python train.py --translate=0.06 --encoder_parallel_block=true --fusion_encoder_activation="relu"
Rows from block 2 of the fusion encoder, named by matrix and row number. Rows with one number belong to one attention dimension. Each number is 50 + 12 x the weight over the matrix's rms, rounded and kept within 0 to 99. All counts start at 0.
# q: cross-attention query (fusion_encoder.blocks.2.cross_attn.q.weight, 192x192), inputs 128-191
# k: cross-attention key (fusion_encoder.blocks.2.cross_attn.k.weight, 192x256), inputs 128-191
q.85:45 57 45 43 59 48 51 53 46 69 45 49 44 49 61 65 47 58 46 45 52 56 48 42 42 55 66 37 53 60 45 58 70 39 64 72 56 62 39 55 56 49 66 44 44 47 55 69 49 42 63 48 49 63 48 47 47 67 35 42 53 60 52 39
q.86:51 20 51 68 66 42 64 51 72 32 46 47 50 59 64 74 50 67 56 45 52 15 32 47 56 51 35 42 49 49 33 30 29 73 43 59 44 47 54 61 27 58 51 50 47 56 30 46 61 65 69 45 56 47 60 53 53 58 56 49 24 47 40 51
q.87:41 64 55 52 47 37 60 49 17 44 57 64 48 47 53 44 30 28 45 40 51 45 38 49 48 41 36 50 60 47 57 41 46 35 56 46 48 45 59 50 73 45 34 59 57 40 48 29 42 60 58 43 54 45 47 53 29 53 55 54 53 64 63 71
q.88:44 37 83 71 64 35 64 71 48 34 53 55 44 41 73 69 23 39 40 57 67 30 26 62 75 36 40 50 53 26 55 58 15 62 52 52 39 43 58 48 71 30 61 49 47 52 39 37 35 46 72 52 53 48 38 52 35 42 49 60 64 48 42 55
q.89:63 51 44 50 35 51 54 42 25 49 57 81 38 56 59 34 66 73 55 47 64 38 38 58 47 46 36 63 44 46 24 38 42 53 53 44 58 32 31 56 64 50 63 47 50 46 42 52 35 63 48 47 49 43 49 43 29 60 46 36 39 60 43 59
q.90:38 62 60 35 48 42 38 42 19 46 69 62 84 41 32 65 58 56 74 67 51 68 59 25 45 35 55 40 55 41 40 46 40 32 59 54 44 33 47 47 30 58 55 47 55 52 52 71 43 68 32 50 50 39 42 53 41 63 58 28 56 77 58 48
q.91:39 26 54 52 40 32 50 48 35 38 66 60 48 52 43 64 58 52 51 51 43 54 47 50 69 39 55 56 22 27 50 46 51 29 49 39 39 47 61 49 46 53 54 55 49 60 58 56 57 56 50 44 36 52 55 58 62 61 44 61 68 38 52 46
q.92:46 21 64 72 67 52 79 46 46 53 60 59 73 35 58 59 48 46 53 49 38 62 46 44 59 49 52 58 42 56 59 47 50 46 57 66 64 38 41 54 54 30 37 46 51 56 48 46 58 59 36 34 51 52 45 43 47 65 48 53 64 70 63 70
q.93:58 64 37 40 52 44 54 67 44 57 54 37 45 42 68 49 43 40 48 69 48 54 78 60 62 44 46 42 58 52 49 38 45 46 38 59 58 27 52 59 58 52 38 61 40 40 50 38 42 45 71 37 41 52 60 49 43 39 60 72 43 40 45 65
q.94:50 44 44 45 36 58 30 47 59 43 57 49 52 47 64 50 53 33 51 62 50 50 75 53 56 40 24 48 49 57 46 64 44 73 38 44 56 61 42 65 36 58 42 36 37 61 65 59 46 59 64 50 41 56 49 57 45 54 53 30 46 46 52 40
q.95:65 57 35 44 48 50 34 28 48 49 52 49 41 54 40 40 55 68 30 54 62 34 48 36 24 44 50 61 37 54 39 46 58 36 58 60 47 37 32 57 36 42 46 57 43 42 62 52 43 58 53 62 70 54 56 66 36 63 31 38 41 61 50 72
q.96:69 57 34 38 41 57 58 52 51 37 50 57 55 41 40 55 46 48 46 41 64 58 46 59 51 51 42 76 52 73 44 58 68 65 61 51 58 38 43 49 44 57 51 79 40 68 63 57 44 58 67 74 57 52 50 42 49 60 65 52 39 63 46 38
q.97:53 61 39 46 49 35 47 47 47 63 52 66 41 53 51 53 62 40 74 42 39 40 41 72 57 51 40 53 44 39 30 48 55 32 45 37 36 41 38 55 47 50 65 59 29 48 54 57 43 41 50 40 53 40 36 15 32 39 58 54 47 53 49 55
q.98:53 53 67 50 51 43 50 73 53 43 34 53 46 59 25 55 56 48 39 42 53 43 60 52 46 42 48 55 46 52 64 70 44 49 43 22 48 58 49 46 45 60 55 52 47 52 34 56 53 47 49 52 51 42 46 54 53 49 62 71 42 52 36 46
q.99:42 45 63 29 40 42 38 45 35 52 60 70 58 67 37 41 59 51 61 38 53 49 74 61 35 63 66 56 24 55 56 64 50 35 47 42 43 42 55 60 55 64 47 53 61 37 54 60 54 33 58 51 61 38 54 34 56 71 62 40 44 52 59 42
q.100:55 44 43 53 58 55 41 61 56 47 34 45 58 39 31 56 51 40 53 61 50 36 35 57 50 50 40 32 37 52 63 81 65 50 61 52 61 26 53 49 47 64 44 58 59 59 41 53 55 48 53 63 59 65 39 50 18 46 35 51 44 59 37 54
q.101:48 35 64 60 61 58 60 41 55 43 68 43 41 53 42 46 56 60 35 44 47 40 48 73 46 45 47 57 45 47 47 51 47 54 57 41 75 42 44 55 58 40 52 38 61 37 40 26 45 58 32 48 48 37 39 57 62 44 48 36 49 40 58 53
q.102:54 17 54 70 60 57 74 43 38 40 55 43 65 24 23 55 33 43 57 59 57 52 55 56 61 39 41 36 40 59 41 72 43 49 33 47 68 24 64 66 50 58 56 44 50 63 37 53 55 38 35 50 49 44 53 54 57 78 61 46 51 74 51 35
q.103:53 31 46 31 56 61 69 37 42 36 69 47 58 48 40 41 33 42 58 33 58 49 32 53 52 54 45 68 44 51 40 31 57 49 58 57 48 64 60 51 71 47 60 41 69 53 26 47 38 50 49 60 36 33 33 48 54 42 60 30 47 51 47 27
q.104:29 32 51 58 44 53 44 36 46 69 61 36 65 60 53 46 40 18 66 42 42 49 53 46 59 51 49 49 53 53 50 45 55 57 39 44 58 54 76 47 57 54 51 42 52 41 64 48 49 40 40 60 38 53 66 58 56 59 51 72 54 45 76 42
q.105:66 43 47 47 58 51 65 19 48 49 53 54 39 36 32 52 38 50 54 33 47 58 48 46 30 68 38 39 46 45 85 58 53 70 55 46 47 57 36 59 52 40 43 63 55 62 39 45 62 54 62 67 35 37 56 48 52 56 80 23 41 51 41 47
q.106:48 46 65 38 54 39 50 59 58 55 41 60 39 52 53 54 48 40 75 39 57 44 45 56 53 46 54 44 36 48 51 55 48 41 46 53 56 65 46 47 34 57 54 54 66 32 58 62 46 53 59 58 32 46 38 47 68 54 50 20 51 42 44 41
q.107:62 63 45 48 39 48 67 60 43 48 58 59 42 53 59 52 56 62 41 62 57 51 47 57 32 42 51 54 55 53 70 54 58 57 65 54 47 44 55 34 72 36 48 72 56 53 38 54 51 52 54 47 55 46 48 54 35 50 71 36 37 42 43 50
q.108:50 55 72 74 36 51 39 32 43 61 35 39 29 68 54 53 47 61 42 60 56 39 67 65 32 51 61 66 39 60 40 44 43 65 56 44 44 64 27 51 36 52 74 42 23 50 77 35 37 54 36 74 73 43 54 32 57 57 51 53 58 46 50 73
q.109:51 30 64 36 64 62 56 55 56 45 58 43 51 34 65 59 34 42 29 37 55 41 50 41 61 41 45 43 32 32 46 44 47 65 53 51 54 56 44 43 34 26 70 32 28 60 58 36 31 55 58 71 38 52 58 44 42 45 62 66 70 64 49 61
q.110:39 67 46 37 57 52 62 49 38 41 61 66 37 32 36 54 74 58 56 52 41 60 58 45 61 67 53 44 35 43 53 43 48 42 50 52 53 39 48 51 52 38 46 59 64 53 48 61 63 39 27 47 43 43 46 48 55 49 45 49 48 52 57 62
q.111:74 39 55 56 41 52 52 53 59 64 50 62 44 57 69 65 84 79 52 55 57 55 66 55 44 48 43 51 59 66 37 15 51 60 45 41 46 50 40 38 66 41 49 41 42 52 55 62 55 47 51 61 37 57 59 65 48 49 41 56 55 32 47 51
q.112:54 37 61 63 60 50 56 61 53 36 42 53 51 32 57 55 27 43 28 57 49 36 52 44 58 39 37 61 62 51 45 57 34 65 49 42 46 45 54 52 33 33 32 36 50 51 50 46 49 66 55 48 47 68 42 47 37 52 52 48 57 50 50 47
q.113:44 74 36 56 43 59 33 52 62 50 53 62 48 51 59 31 46 29 53 47 65 87 53 47 30 62 38 53 65 63 81 58 57 59 60 61 62 59 52 51 65 45 52 61 68 57 67 47 55 45 31 31 47 40 48 73 53 49 40 36 49 73 71 34
q.114:57 43 27 45 37 47 52 52 48 48 59 54 46 63 75 46 42 37 55 37 44 60 50 67 54 44 43 46 40 59 51 37 56 45 46 50 65 62 39 46 69 63 53 67 36 45 58 43 49 58 60 54 53 45 64 68 41 22 55 62 43 41 42 43
q.115:42 56 76 56 40 32 56 60 23 71 31 42 50 38 47 52 42 31 45 52 33 38 58 37 33 42 40 48 48 53 64 39 45 50 63 49 39 43 44 50 75 50 53 38 41 51 44 37 45 53 30 45 40 62 58 31 31 54 73 74 64 60 46 74
q.116:54 42 44 53 50 53 37 40 66 54 25 54 35 38 55 69 48 40 45 52 65 56 31 34 53 54 50 51 52 60 50 49 29 80 53 51 35 61 38 39 45 33 61 64 52 73 59 57 63 59 43 64 48 40 47 64 46 48 53 39 53 42 45 44
q.117:67 26 28 61 52 57 56 47 35 48 64 45 60 44 27 45 42 51 61 27 40 49 60 30 64 62 66 56 59 47 50 60 53 51 57 42 41 53 48 42 62 41 41 46 46 49 31 54 52 74 47 54 51 61 42 59 39 69 72 52 50 42 48 33
q.118:44 37 49 64 48 57 54 45 52 50 40 53 37 46 72 65 48 40 52 40 42 45 58 56 58 48 60 61 61 36 57 45 35 48 49 38 40 48 46 39 68 45 60 45 56 34 45 70 48 52 40 44 43 74 28 72 78 72 42 57 66 37 44 32
q.119:49 41 59 45 51 40 47 47 43 71 46 52 54 46 43 49 44 32 47 48 40 56 42 37 60 62 46 55 45 47 52 46 43 42 55 56 42 40 50 52 47 36 48 63 53 55 66 62 48 46 56 46 35 53 55 51 35 52 53 45 59 56 52 66
q.120:55 40 43 73 44 47 42 50 65 62 44 48 34 53 48 27 49 75 39 65 50 50 49 63 67 36 51 51 53 38 61 76 51 63 41 21 63 46 56 60 67 28 63 48 34 50 64 47 41 50 49 50 49 56 43 59 65 40 28 79 57 49 29 59
q.121:44 37 72 50 56 56 37 65 48 55 35 41 61 41 44 57 59 66 45 58 48 27 53 57 64 57 43 36 37 60 33 45 50 62 32 41 56 51 60 62 35 45 50 44 44 65 49 37 35 44 39 41 50 58 49 57 72 40 51 55 39 53 45 53
q.122:54 39 53 70 58 51 51 51 50 49 52 61 66 51 56 56 36 20 56 49 79 43 42 58 50 60 37 62 52 78 46 41 50 32 25 57 43 45 45 50 60 58 46 50 48 50 50 30 58 58 48 49 45 31 55 56 48 55 56 62 46 61 63 53
q.123:31 56 92 48 44 47 49 60 59 45 66 52 47 61 63 42 24 29 40 37 60 48 68 54 45 49 42 38 55 56 50 56 11 55 38 45 53 41 58 54 42 55 50 51 47 35 51 40 26 42 56 60 46 54 55 40 59 70 42 38 52 52 55 65
q.124:45 39 47 47 44 45 61 31 55 57 54 50 55 37 35 44 43 58 67 48 71 53 58 44 52 29 45 48 47 44 55 74 52 50 48 56 61 50 63 38 53 11 53 56 34 57 47 54 21 70 41 65 66 34 32 54 65 54 78 31 64 52 46 51
q.125:52 54 56 56 55 53 54 44 27 35 51 31 38 43 32 57 31 31 36 58 44 62 68 58 54 56 78 70 36 57 64 64 70 49 58 56 38 48 54 64 43 39 43 42 61 80 53 52 53 55 50 59 52 39 32 37 65 50 53 32 60 48 54 64
q.126:43 42 47 52 50 39 31 33 62 44 60 52 53 49 41 51 53 56 43 63 57 58 54 64 47 34 45 52 45 50 46 43 52 48 56 51 53 60 66 60 54 59 44 53 52 46 58 41 44 54 62 47 53 53 48 58 57 28 44 54 29 32 50 34
q.127:49 67 35 61 71 50 53 56 71 25 42 56 46 42 43 15 38 59 41 74 57 47 27 66 44 59 32 53 51 52 32 52 45 46 31 63 62 25 40 41 26 34 71 48 19 51 59 46 44 70 57 47 53 40 56 69 41 34 50 57 39 71 52 65
q.128:51 44 47 64 36 62 32 52 32 33 57 59 38 62 27 77 06 36 48 51 34 46 36 58 37 45 62 35 47 44 64 50 41 59 42 68 40 21 43 62 55 55 63 51 78 56 62 57 45 32 48 63 62 47 58 63 54 52 37 42 46 41 66 47
q.129:55 55 64 42 68 46 61 46 47 60 23 37 59 51 67 73 41 71 60 53 28 56 35 70 53 49 39 32 54 35 53 43 57 51 38 61 39 45 50 37 51 49 41 54 64 48 52 60 65 57 63 58 42 51 51 75 52 58 40 40 44 42 59 59
q.130:48 37 68 47 61 53 41 46 73 38 52 46 50 39 61 55 41 57 55 54 66 52 44 50 55 56 52 66 47 63 41 59 54 55 63 65 57 53 63 22 43 48 63 43 50 64 46 43 42 14 57 61 50 57 58 66 66 36 46 55 43 46 67 24
q.131:49 64 54 39 50 48 58 46 58 43 75 46 45 66 50 22 52 37 55 65 49 62 48 60 60 45 52 63 31 57 35 66 68 40 42 45 54 20 67 35 58 43 56 57 65 48 82 54 52 32 37 64 53 39 48 56 56 54 49 48 46 46 37 51
q.132:43 53 40 53 63 31 43 40 38 62 59 32 57 47 46 57 54 67 45 31 68 59 59 45 38 49 55 57 38 48 82 58 56 49 53 37 52 53 55 61 31 42 45 60 65 45 56 35 42 42 42 45 66 52 40 45 58 38 39 56 72 61 55 26
q.133:52 51 56 68 67 65 45 53 34 21 54 61 49 42 20 77 57 64 46 59 25 63 39 54 43 54 74 28 62 47 51 46 66 57 58 54 30 44 58 54 60 50 41 54 47 50 40 58 60 68 44 68 52 58 49 39 64 40 47 59 41 40 69 64
q.134:55 54 48 53 81 51 58 36 47 33 43 66 52 49 57 55 63 39 51 48 66 52 75 39 59 61 49 45 28 52 56 33 67 47 49 56 62 40 54 34 34 38 65 45 36 54 64 69 55 55 60 49 59 64 51 46 29 27 39 44 48 69 35 29
q.135:58 44 31 57 39 36 51 32 47 51 59 49 29 35 47 42 61 43 35 53 62 60 59 72 56 54 52 59 29 60 51 56 72 36 43 69 51 20 72 51 25 36 61 55 20 65 60 63 49 21 48 39 56 50 76 58 69 48 46 62 41 48 51 44
q.136:59 46 39 60 40 54 28 29 58 56 58 60 45 36 60 31 51 50 79 35 71 50 58 67 38 68 36 59 56 46 45 72 41 44 42 44 41 43 50 49 17 50 45 54 30 52 35 58 57 41 54 46 36 28 65 42 47 57 43 39 30 61 36 53
k.85:40 49 65 46 38 49 57 35 54 35 52 67 42 63 47 30 58 49 35 34 67 62 59 49 48 46 67 58 62 56 51 53 53 59 57 59 47 46 43 44 64 60 62 36 55 50 35 56 60 80 49 33 62 54 35 53 39 38 71 40 55 46 54 44
k.86:33 52 25 41 39 33 44 69 63 51 67 28 55 44 67 54 47 39 54 70 47 51 27 40 47 46 61 54 62 53 33 49 67 30 41 42 65 62 58 54 40 69 33 52 57 70 41 51 30 42 33 62 36 38 39 34 55 63 48 52 58 47 45 61
k.87:50 43 34 51 42 64 51 52 35 50 34 52 40 20 29 51 48 55 62 65 51 42 63 61 65 46 53 50 35 62 29 60 46 60 47 47 33 59 60 51 54 61 48 51 37 37 62 68 54 35 68 38 45 46 44 44 68 89 43 64 48 47 62 60
k.88:52 43 25 57 53 39 52 64 39 49 77 26 69 39 55 47 46 61 43 44 68 36 52 51 54 36 55 12 54 65 65 53 62 57 24 54 57 30 67 50 51 55 57 71 40 48 39 59 51 54 51 47 50 50 43 32 69 64 44 43 44 48 28 80
k.89:65 47 43 55 54 27 44 57 42 37 42 57 31 43 69 29 54 56 40 52 45 41 60 41 37 66 59 56 47 57 45 43 42 74 62 68 50 40 67 70 42 59 47 45 63 83 54 58 54 52 52 47 41 26 48 42 35 57 45 57 32 50 55 49
k.90:36 50 49 55 47 32 58 46 47 46 56 48 41 62 54 63 54 40 35 50 60 37 40 53 34 46 62 40 56 42 49 63 51 50 50 49 41 39 50 43 56 62 46 50 37 43 31 42 62 73 48 43 33 48 66 66 58 46 46 70 37 76 57 42
k.91:76 35 46 38 48 49 32 58 23 60 63 49 66 45 51 43 57 38 38 59 51 44 67 69 43 38 51 14 52 60 68 54 58 54 56 51 44 53 33 64 47 64 27 66 47 60 44 50 44 70 57 72 52 36 63 32 35 46 56 58 35 39 58 58
k.92:45 46 30 62 54 75 57 63 40 35 62 39 40 61 61 54 73 60 49 34 60 38 52 69 61 58 55 46 70 70 44 56 41 36 49 43 28 42 32 59 61 27 09 52 30 37 40 47 46 68 38 45 71 45 73 57 49 54 42 48 49 53 40 40
k.93:40 64 58 53 48 61 52 61 19 59 42 47 47 63 55 59 55 52 52 68 65 53 61 49 62 68 45 51 62 47 61 51 73 76 47 53 58 53 49 61 50 42 37 42 50 53 45 49 53 39 49 37 76 60 46 65 36 46 62 52 43 56 38 45
k.94:42 36 42 56 56 51 55 51 55 60 69 38 48 58 36 57 53 58 34 60 58 41 40 38 43 53 42 45 40 56 54 37 57 46 45 55 58 57 40 27 44 59 48 73 74 65 30 46 51 40 54 62 57 56 47 39 41 43 39 58 30 52 53 41
k.95:25 40 50 48 65 41 55 42 44 44 42 65 37 57 46 40 58 57 62 52 53 52 38 64 41 49 55 50 46 49 35 56 42 44 58 35 57 69 45 37 59 62 48 44 69 50 24 38 53 49 45 37 54 56 61 65 46 50 60 52 49 39 63 50
k.96:52 70 45 47 46 62 51 34 55 56 37 47 50 46 40 37 54 64 61 67 55 48 51 49 36 57 80 40 48 69 46 43 50 63 45 50 91 41 51 59 47 38 51 47 53 49 35 49 44 61 70 48 50 43 53 66 58 34 62 62 55 65 36 54
k.97:72 35 49 40 59 46 35 41 56 31 15 45 45 44 56 36 35 48 51 48 42 33 68 33 61 31 39 54 51 44 47 52 57 58 51 66 44 46 70 54 30 34 36 49 41 33 53 44 47 53 46 53 36 67 62 44 39 10 55 32 54 38 45 38
k.98:51 54 54 33 58 47 49 68 72 31 64 31 58 38 58 48 45 33 47 47 31 67 38 33 52 29 69 47 55 40 40 63 60 49 63 38 45 39 60 74 40 43 41 58 57 59 52 52 56 31 54 72 48 58 33 52 55 68 80 48 62 38 48 54
k.99:63 43 59 48 46 30 49 50 36 45 29 64 34 28 52 36 56 45 47 37 62 35 52 59 24 34 69 61 35 50 41 44 53 53 29 39 29 49 45 82 35 35 47 39 55 69 52 43 58 56 59 54 40 35 58 51 52 50 61 71 26 45 67 52
k.100:34 48 29 63 57 52 58 65 52 42 57 43 53 56 52 55 41 53 50 52 49 56 32 36 38 45 48 44 59 51 60 57 18 41 30 51 46 46 28 33 45 60 35 57 51 33 33 58 54 46 43 44 72 44 43 44 51 58 39 30 32 48 51 65
k.101:69 56 50 51 46 60 52 56 55 42 70 41 60 49 60 54 37 45 58 27 28 40 53 47 63 64 52 57 29 47 64 41 49 43 45 33 46 45 55 56 49 55 47 39 52 44 52 56 35 34 30 59 47 27 49 31 46 55 35 42 67 48 55 64
k.102:41 46 32 63 58 35 48 64 21 63 43 28 47 57 48 47 58 51 26 41 69 58 33 42 28 66 54 40 50 56 61 31 53 17 68 61 66 24 39 48 59 50 49 52 65 41 44 32 38 54 36 41 54 28 36 57 37 33 51 45 47 76 24 77
k.103:37 63 76 33 52 40 33 65 60 63 42 47 61 56 42 65 41 66 44 35 26 38 67 51 45 56 57 51 20 40 44 40 49 43 49 65 43 50 48 46 40 60 42 50 58 32 43 71 36 47 38 43 55 41 36 56 39 35 35 52 59 53 39 66
k.104:45 49 70 36 38 55 49 44 43 46 64 57 59 56 46 57 44 33 59 64 50 52 73 33 62 73 50 61 52 45 52 54 40 40 62 40 50 76 25 50 51 58 34 55 33 52 68 43 38 56 49 45 66 42 53 56 34 52 43 61 38 67 55 47
k.105:43 43 38 56 42 68 29 62 54 56 28 43 52 39 54 52 34 59 66 50 66 61 31 40 54 39 52 59 54 56 33 38 48 42 56 50 44 49 43 27 53 54 63 42 66 33 50 42 35 49 50 62 56 40 46 41 58 62 68 37 37 55 49 60
k.106:47 67 73 47 51 48 34 47 61 57 51 42 67 56 45 29 50 45 69 33 47 39 54 29 38 44 68 37 46 56 60 41 55 76 52 41 49 62 45 64 50 50 55 61 77 51 49 56 49 60 48 50 38 46 50 33 44 42 39 42 38 57 66 40
k.107:45 51 49 45 64 40 52 40 61 38 17 76 61 36 58 31 52 63 47 45 46 36 47 45 33 29 50 51 41 42 42 31 42 37 33 62 41 40 46 71 49 25 56 46 71 41 55 45 55 46 58 61 43 66 43 42 55 45 58 40 46 37 53 60
k.108:61 44 51 73 61 49 67 34 55 48 49 43 45 36 46 47 41 56 36 33 59 61 46 50 46 59 68 39 60 59 27 58 49 65 58 28 57 65 73 51 42 39 44 55 42 60 49 42 20 55 67 61 30 44 65 64 66 59 48 56 57 48 43 50
k.109:56 59 35 57 58 43 48 54 52 67 66 34 68 59 51 59 56 80 48 47 55 39 48 58 33 59 46 35 42 42 50 45 68 57 61 45 43 46 51 29 35 63 44 31 37 47 46 56 48 46 51 58 61 39 63 46 44 65 63 50 28 33 48 72
k.110:70 64 49 48 38 65 36 73 42 53 39 48 43 64 76 45 46 55 69 48 37 48 43 49 33 48 42 54 49 46 56 51 50 57 59 37 61 38 34 60 34 32 45 54 46 53 70 64 42 62 44 64 56 43 61 75 42 65 45 62 48 64 38 45
k.111:48 51 50 65 30 55 56 49 72 57 58 46 43 54 63 42 61 62 44 40 64 55 55 45 47 54 47 60 55 63 53 64 50 54 21 54 57 46 47 50 44 52 33 64 62 77 62 49 50 59 56 50 55 49 56 44 48 62 54 58 48 55 48 35
k.112:41 43 35 65 62 41 56 48 50 37 60 57 55 53 40 52 58 59 56 54 52 44 54 50 70 63 50 36 64 58 69 38 47 44 51 62 71 35 60 52 62 36 69 56 51 52 58 43 53 32 45 44 55 49 48 31 45 29 62 41 46 41 62 47
k.113:41 38 61 52 48 67 52 33 74 45 50 70 51 62 51 55 57 42 65 52 46 57 56 52 69 41 57 66 25 46 35 41 34 35 43 64 31 43 31 53 70 37 42 46 46 54 47 53 59 33 38 43 42 57 36 50 62 50 31 53 41 61 58 47
k.114:61 54 28 63 45 36 48 51 60 56 39 57 60 47 24 60 53 56 44 59 29 48 44 40 44 33 39 58 29 44 39 40 64 65 45 50 44 51 52 41 51 60 44 40 44 53 50 53 56 34 65 49 56 35 36 35 57 52 43 57 56 40 54 44
k.115:44 41 52 75 56 63 45 53 48 32 32 55 45 14 45 54 48 64 60 49 39 61 45 71 57 40 46 41 64 50 30 55 49 49 64 70 41 51 61 52 54 48 71 46 51 36 59 40 52 38 47 37 47 49 36 59 39 48 61 53 41 53 55 46
k.116:50 32 42 75 49 71 36 48 75 49 62 45 61 44 45 48 51 45 52 49 49 61 33 49 52 29 43 45 55 59 60 52 53 53 48 68 60 44 57 23 54 42 56 53 84 50 52 39 60 41 46 56 52 43 58 29 67 56 48 58 46 57 54 34
k.117:35 50 50 50 42 48 47 84 50 32 54 66 47 37 55 63 44 57 40 73 47 64 52 61 36 37 60 45 59 51 44 34 41 51 65 72 54 60 52 43 43 53 50 38 45 40 49 68 55 57 59 72 63 31 45 30 28 42 59 59 39 40 40 52
k.118:50 41 52 43 57 43 47 55 58 29 73 52 63 48 55 29 64 51 28 29 44 49 56 43 52 49 47 56 60 38 52 61 53 51 81 62 51 64 35 55 57 24 27 55 39 60 58 80 39 62 66 57 78 49 51 64 30 65 51 58 59 50 65 28
k.119:34 36 68 53 44 63 45 63 53 45 55 46 46 63 52 57 46 50 61 59 66 60 53 57 57 59 48 46 58 49 49 27 29 54 51 53 58 47 34 31 56 33 43 46 54 39 55 39 49 45 44 55 56 45 56 51 34 40 48 40 29 59 61 29
k.120:78 41 50 48 52 52 56 63 38 38 64 53 57 46 70 48 53 50 56 49 61 68 58 52 55 66 57 50 45 67 74 53 48 49 43 50 60 40 33 40 37 34 39 59 27 41 53 51 46 69 52 65 60 62 54 30 49 47 57 33 48 38 49 73
k.121:50 70 49 59 63 54 46 76 57 62 55 39 49 44 45 42 23 64 44 60 42 49 47 56 53 72 58 44 59 40 43 39 42 48 45 23 57 47 61 50 34 47 47 59 57 55 56 52 36 31 48 62 55 46 40 48 46 45 52 50 60 46 46 57
k.122:45 43 53 49 51 61 46 43 57 48 46 31 49 60 45 55 66 43 33 49 38 41 50 54 27 58 66 75 57 53 27 62 42 45 47 45 54 48 60 76 59 26 34 61 47 63 58 46 37 40 49 27 55 57 39 62 79 56 31 60 63 48 36 52
k.123:52 55 47 48 35 41 52 60 32 49 52 34 74 33 63 47 45 53 61 44 40 40 59 61 57 68 82 42 45 55 60 41 55 68 63 50 47 65 74 66 64 29 42 75 69 67 47 48 47 56 60 28 43 46 51 51 42 71 41 69 37 59 53 45
k.124:24 49 39 37 53 49 52 45 52 44 53 40 66 38 46 52 35 46 42 33 46 44 52 28 37 43 57 55 60 67 49 54 47 53 49 57 36 49 54 39 51 42 42 55 51 30 43 43 62 91 65 58 41 59 63 66 56 69 61 45 54 55 39 54
k.125:51 51 57 35 62 62 62 52 43 45 39 68 52 69 58 50 42 34 33 32 68 58 41 59 55 67 28 29 63 37 77 55 32 47 49 37 29 65 45 59 71 60 47 58 35 36 36 48 14 50 43 56 30 34 62 67 63 67 62 41 51 45 49 55
k.126:59 63 54 58 52 46 47 41 38 56 62 56 56 40 28 72 45 38 58 57 41 54 61 77 55 55 77 39 32 47 60 46 54 31 20 59 71 62 41 37 65 73 59 57 57 40 37 41 46 40 40 45 56 46 47 49 53 37 36 63 56 49 68 59
k.127:29 41 25 73 51 63 60 29 45 48 41 45 45 63 72 50 69 51 59 62 32 55 65 64 68 50 63 53 53 61 57 53 54 45 36 52 54 29 49 35 50 44 57 43 42 45 28 55 61 45 26 37 58 61 57 54 73 42 53 35 61 56 65 56
k.128:48 62 56 61 40 50 53 48 49 43 52 35 23 70 53 27 41 49 69 31 56 54 32 46 54 53 42 65 42 86 49 57 59 49 42 49 67 59 59 40 33 52 62 73 55 22 44 46 64 70 53 58 56 42 87 62 49 59 57 45 41 53 64 64
k.129:37 60 41 40 57 34 48 37 59 51 69 70 36 55 66 50 63 36 55 27 55 51 33 58 46 48 32 43 50 63 54 57 43 43 52 51 66 65 49 57 44 70 52 52 63 58 25 20 64 42 74 52 39 56 47 57 30 68 26 42 34 38 47 57
k.130:44 59 62 58 51 56 54 58 27 21 31 65 25 45 66 48 37 66 55 36 72 57 40 64 44 47 47 44 45 52 44 31 52 42 49 63 52 38 69 39 65 46 55 40 79 67 52 44 53 51 60 44 68 60 55 29 57 26 41 51 68 16 44 48
k.131:43 69 53 47 69 26 41 46 35 29 59 48 75 41 78 35 54 66 45 60 57 50 51 48 51 64 45 64 62 55 71 72 50 35 29 37 62 54 42 53 58 58 49 39 29 54 76 47 44 55 64 71 62 58 36 52 29 64 42 54 54 33 47 49
k.132:58 60 38 70 49 31 56 60 61 39 58 53 51 51 43 51 40 37 60 44 41 37 51 48 26 55 56 66 44 66 40 42 55 58 51 60 38 45 33 61 29 28 70 36 34 58 69 45 56 53 68 75 40 52 62 66 62 63 40 56 64 43 59 60
k.133:47 50 52 63 39 73 52 49 63 76 47 30 48 38 51 43 35 37 55 64 37 45 42 60 70 49 51 27 44 69 60 51 54 44 38 49 82 41 59 62 49 39 41 53 50 54 34 36 71 79 38 40 46 63 73 62 48 53 52 56 45 46 62 26
k.134:46 28 42 32 39 54 19 51 68 49 52 53 61 30 55 47 41 37 27 59 42 36 66 45 38 46 42 60 45 47 58 61 39 39 31 49 56 35 51 37 50 62 40 57 61 72 65 47 44 42 50 37 53 66 51 49 41 38 41 57 53 24 83 43
k.135:43 64 60 49 32 34 33 55 43 45 67 27 66 28 64 62 62 54 48 51 22 42 33 77 55 79 59 45 40 84 46 55 45 59 51 41 54 55 46 37 32 65 37 41 51 58 47 52 30 81 64 45 80 54 53 30 53 66 68 50 60 49 40 50
k.136:62 42 41 67 48 44 37 47 56 43 57 50 39 48 56 54 36 42 47 69 36 67 40 61 33 48 44 53 50 55 47 55 44 52 77 38 44 67 41 56 50 40 57 40 40 56 65 33 45 41 43 35 46 25 39 43 62 52 41 41 69 35 33 41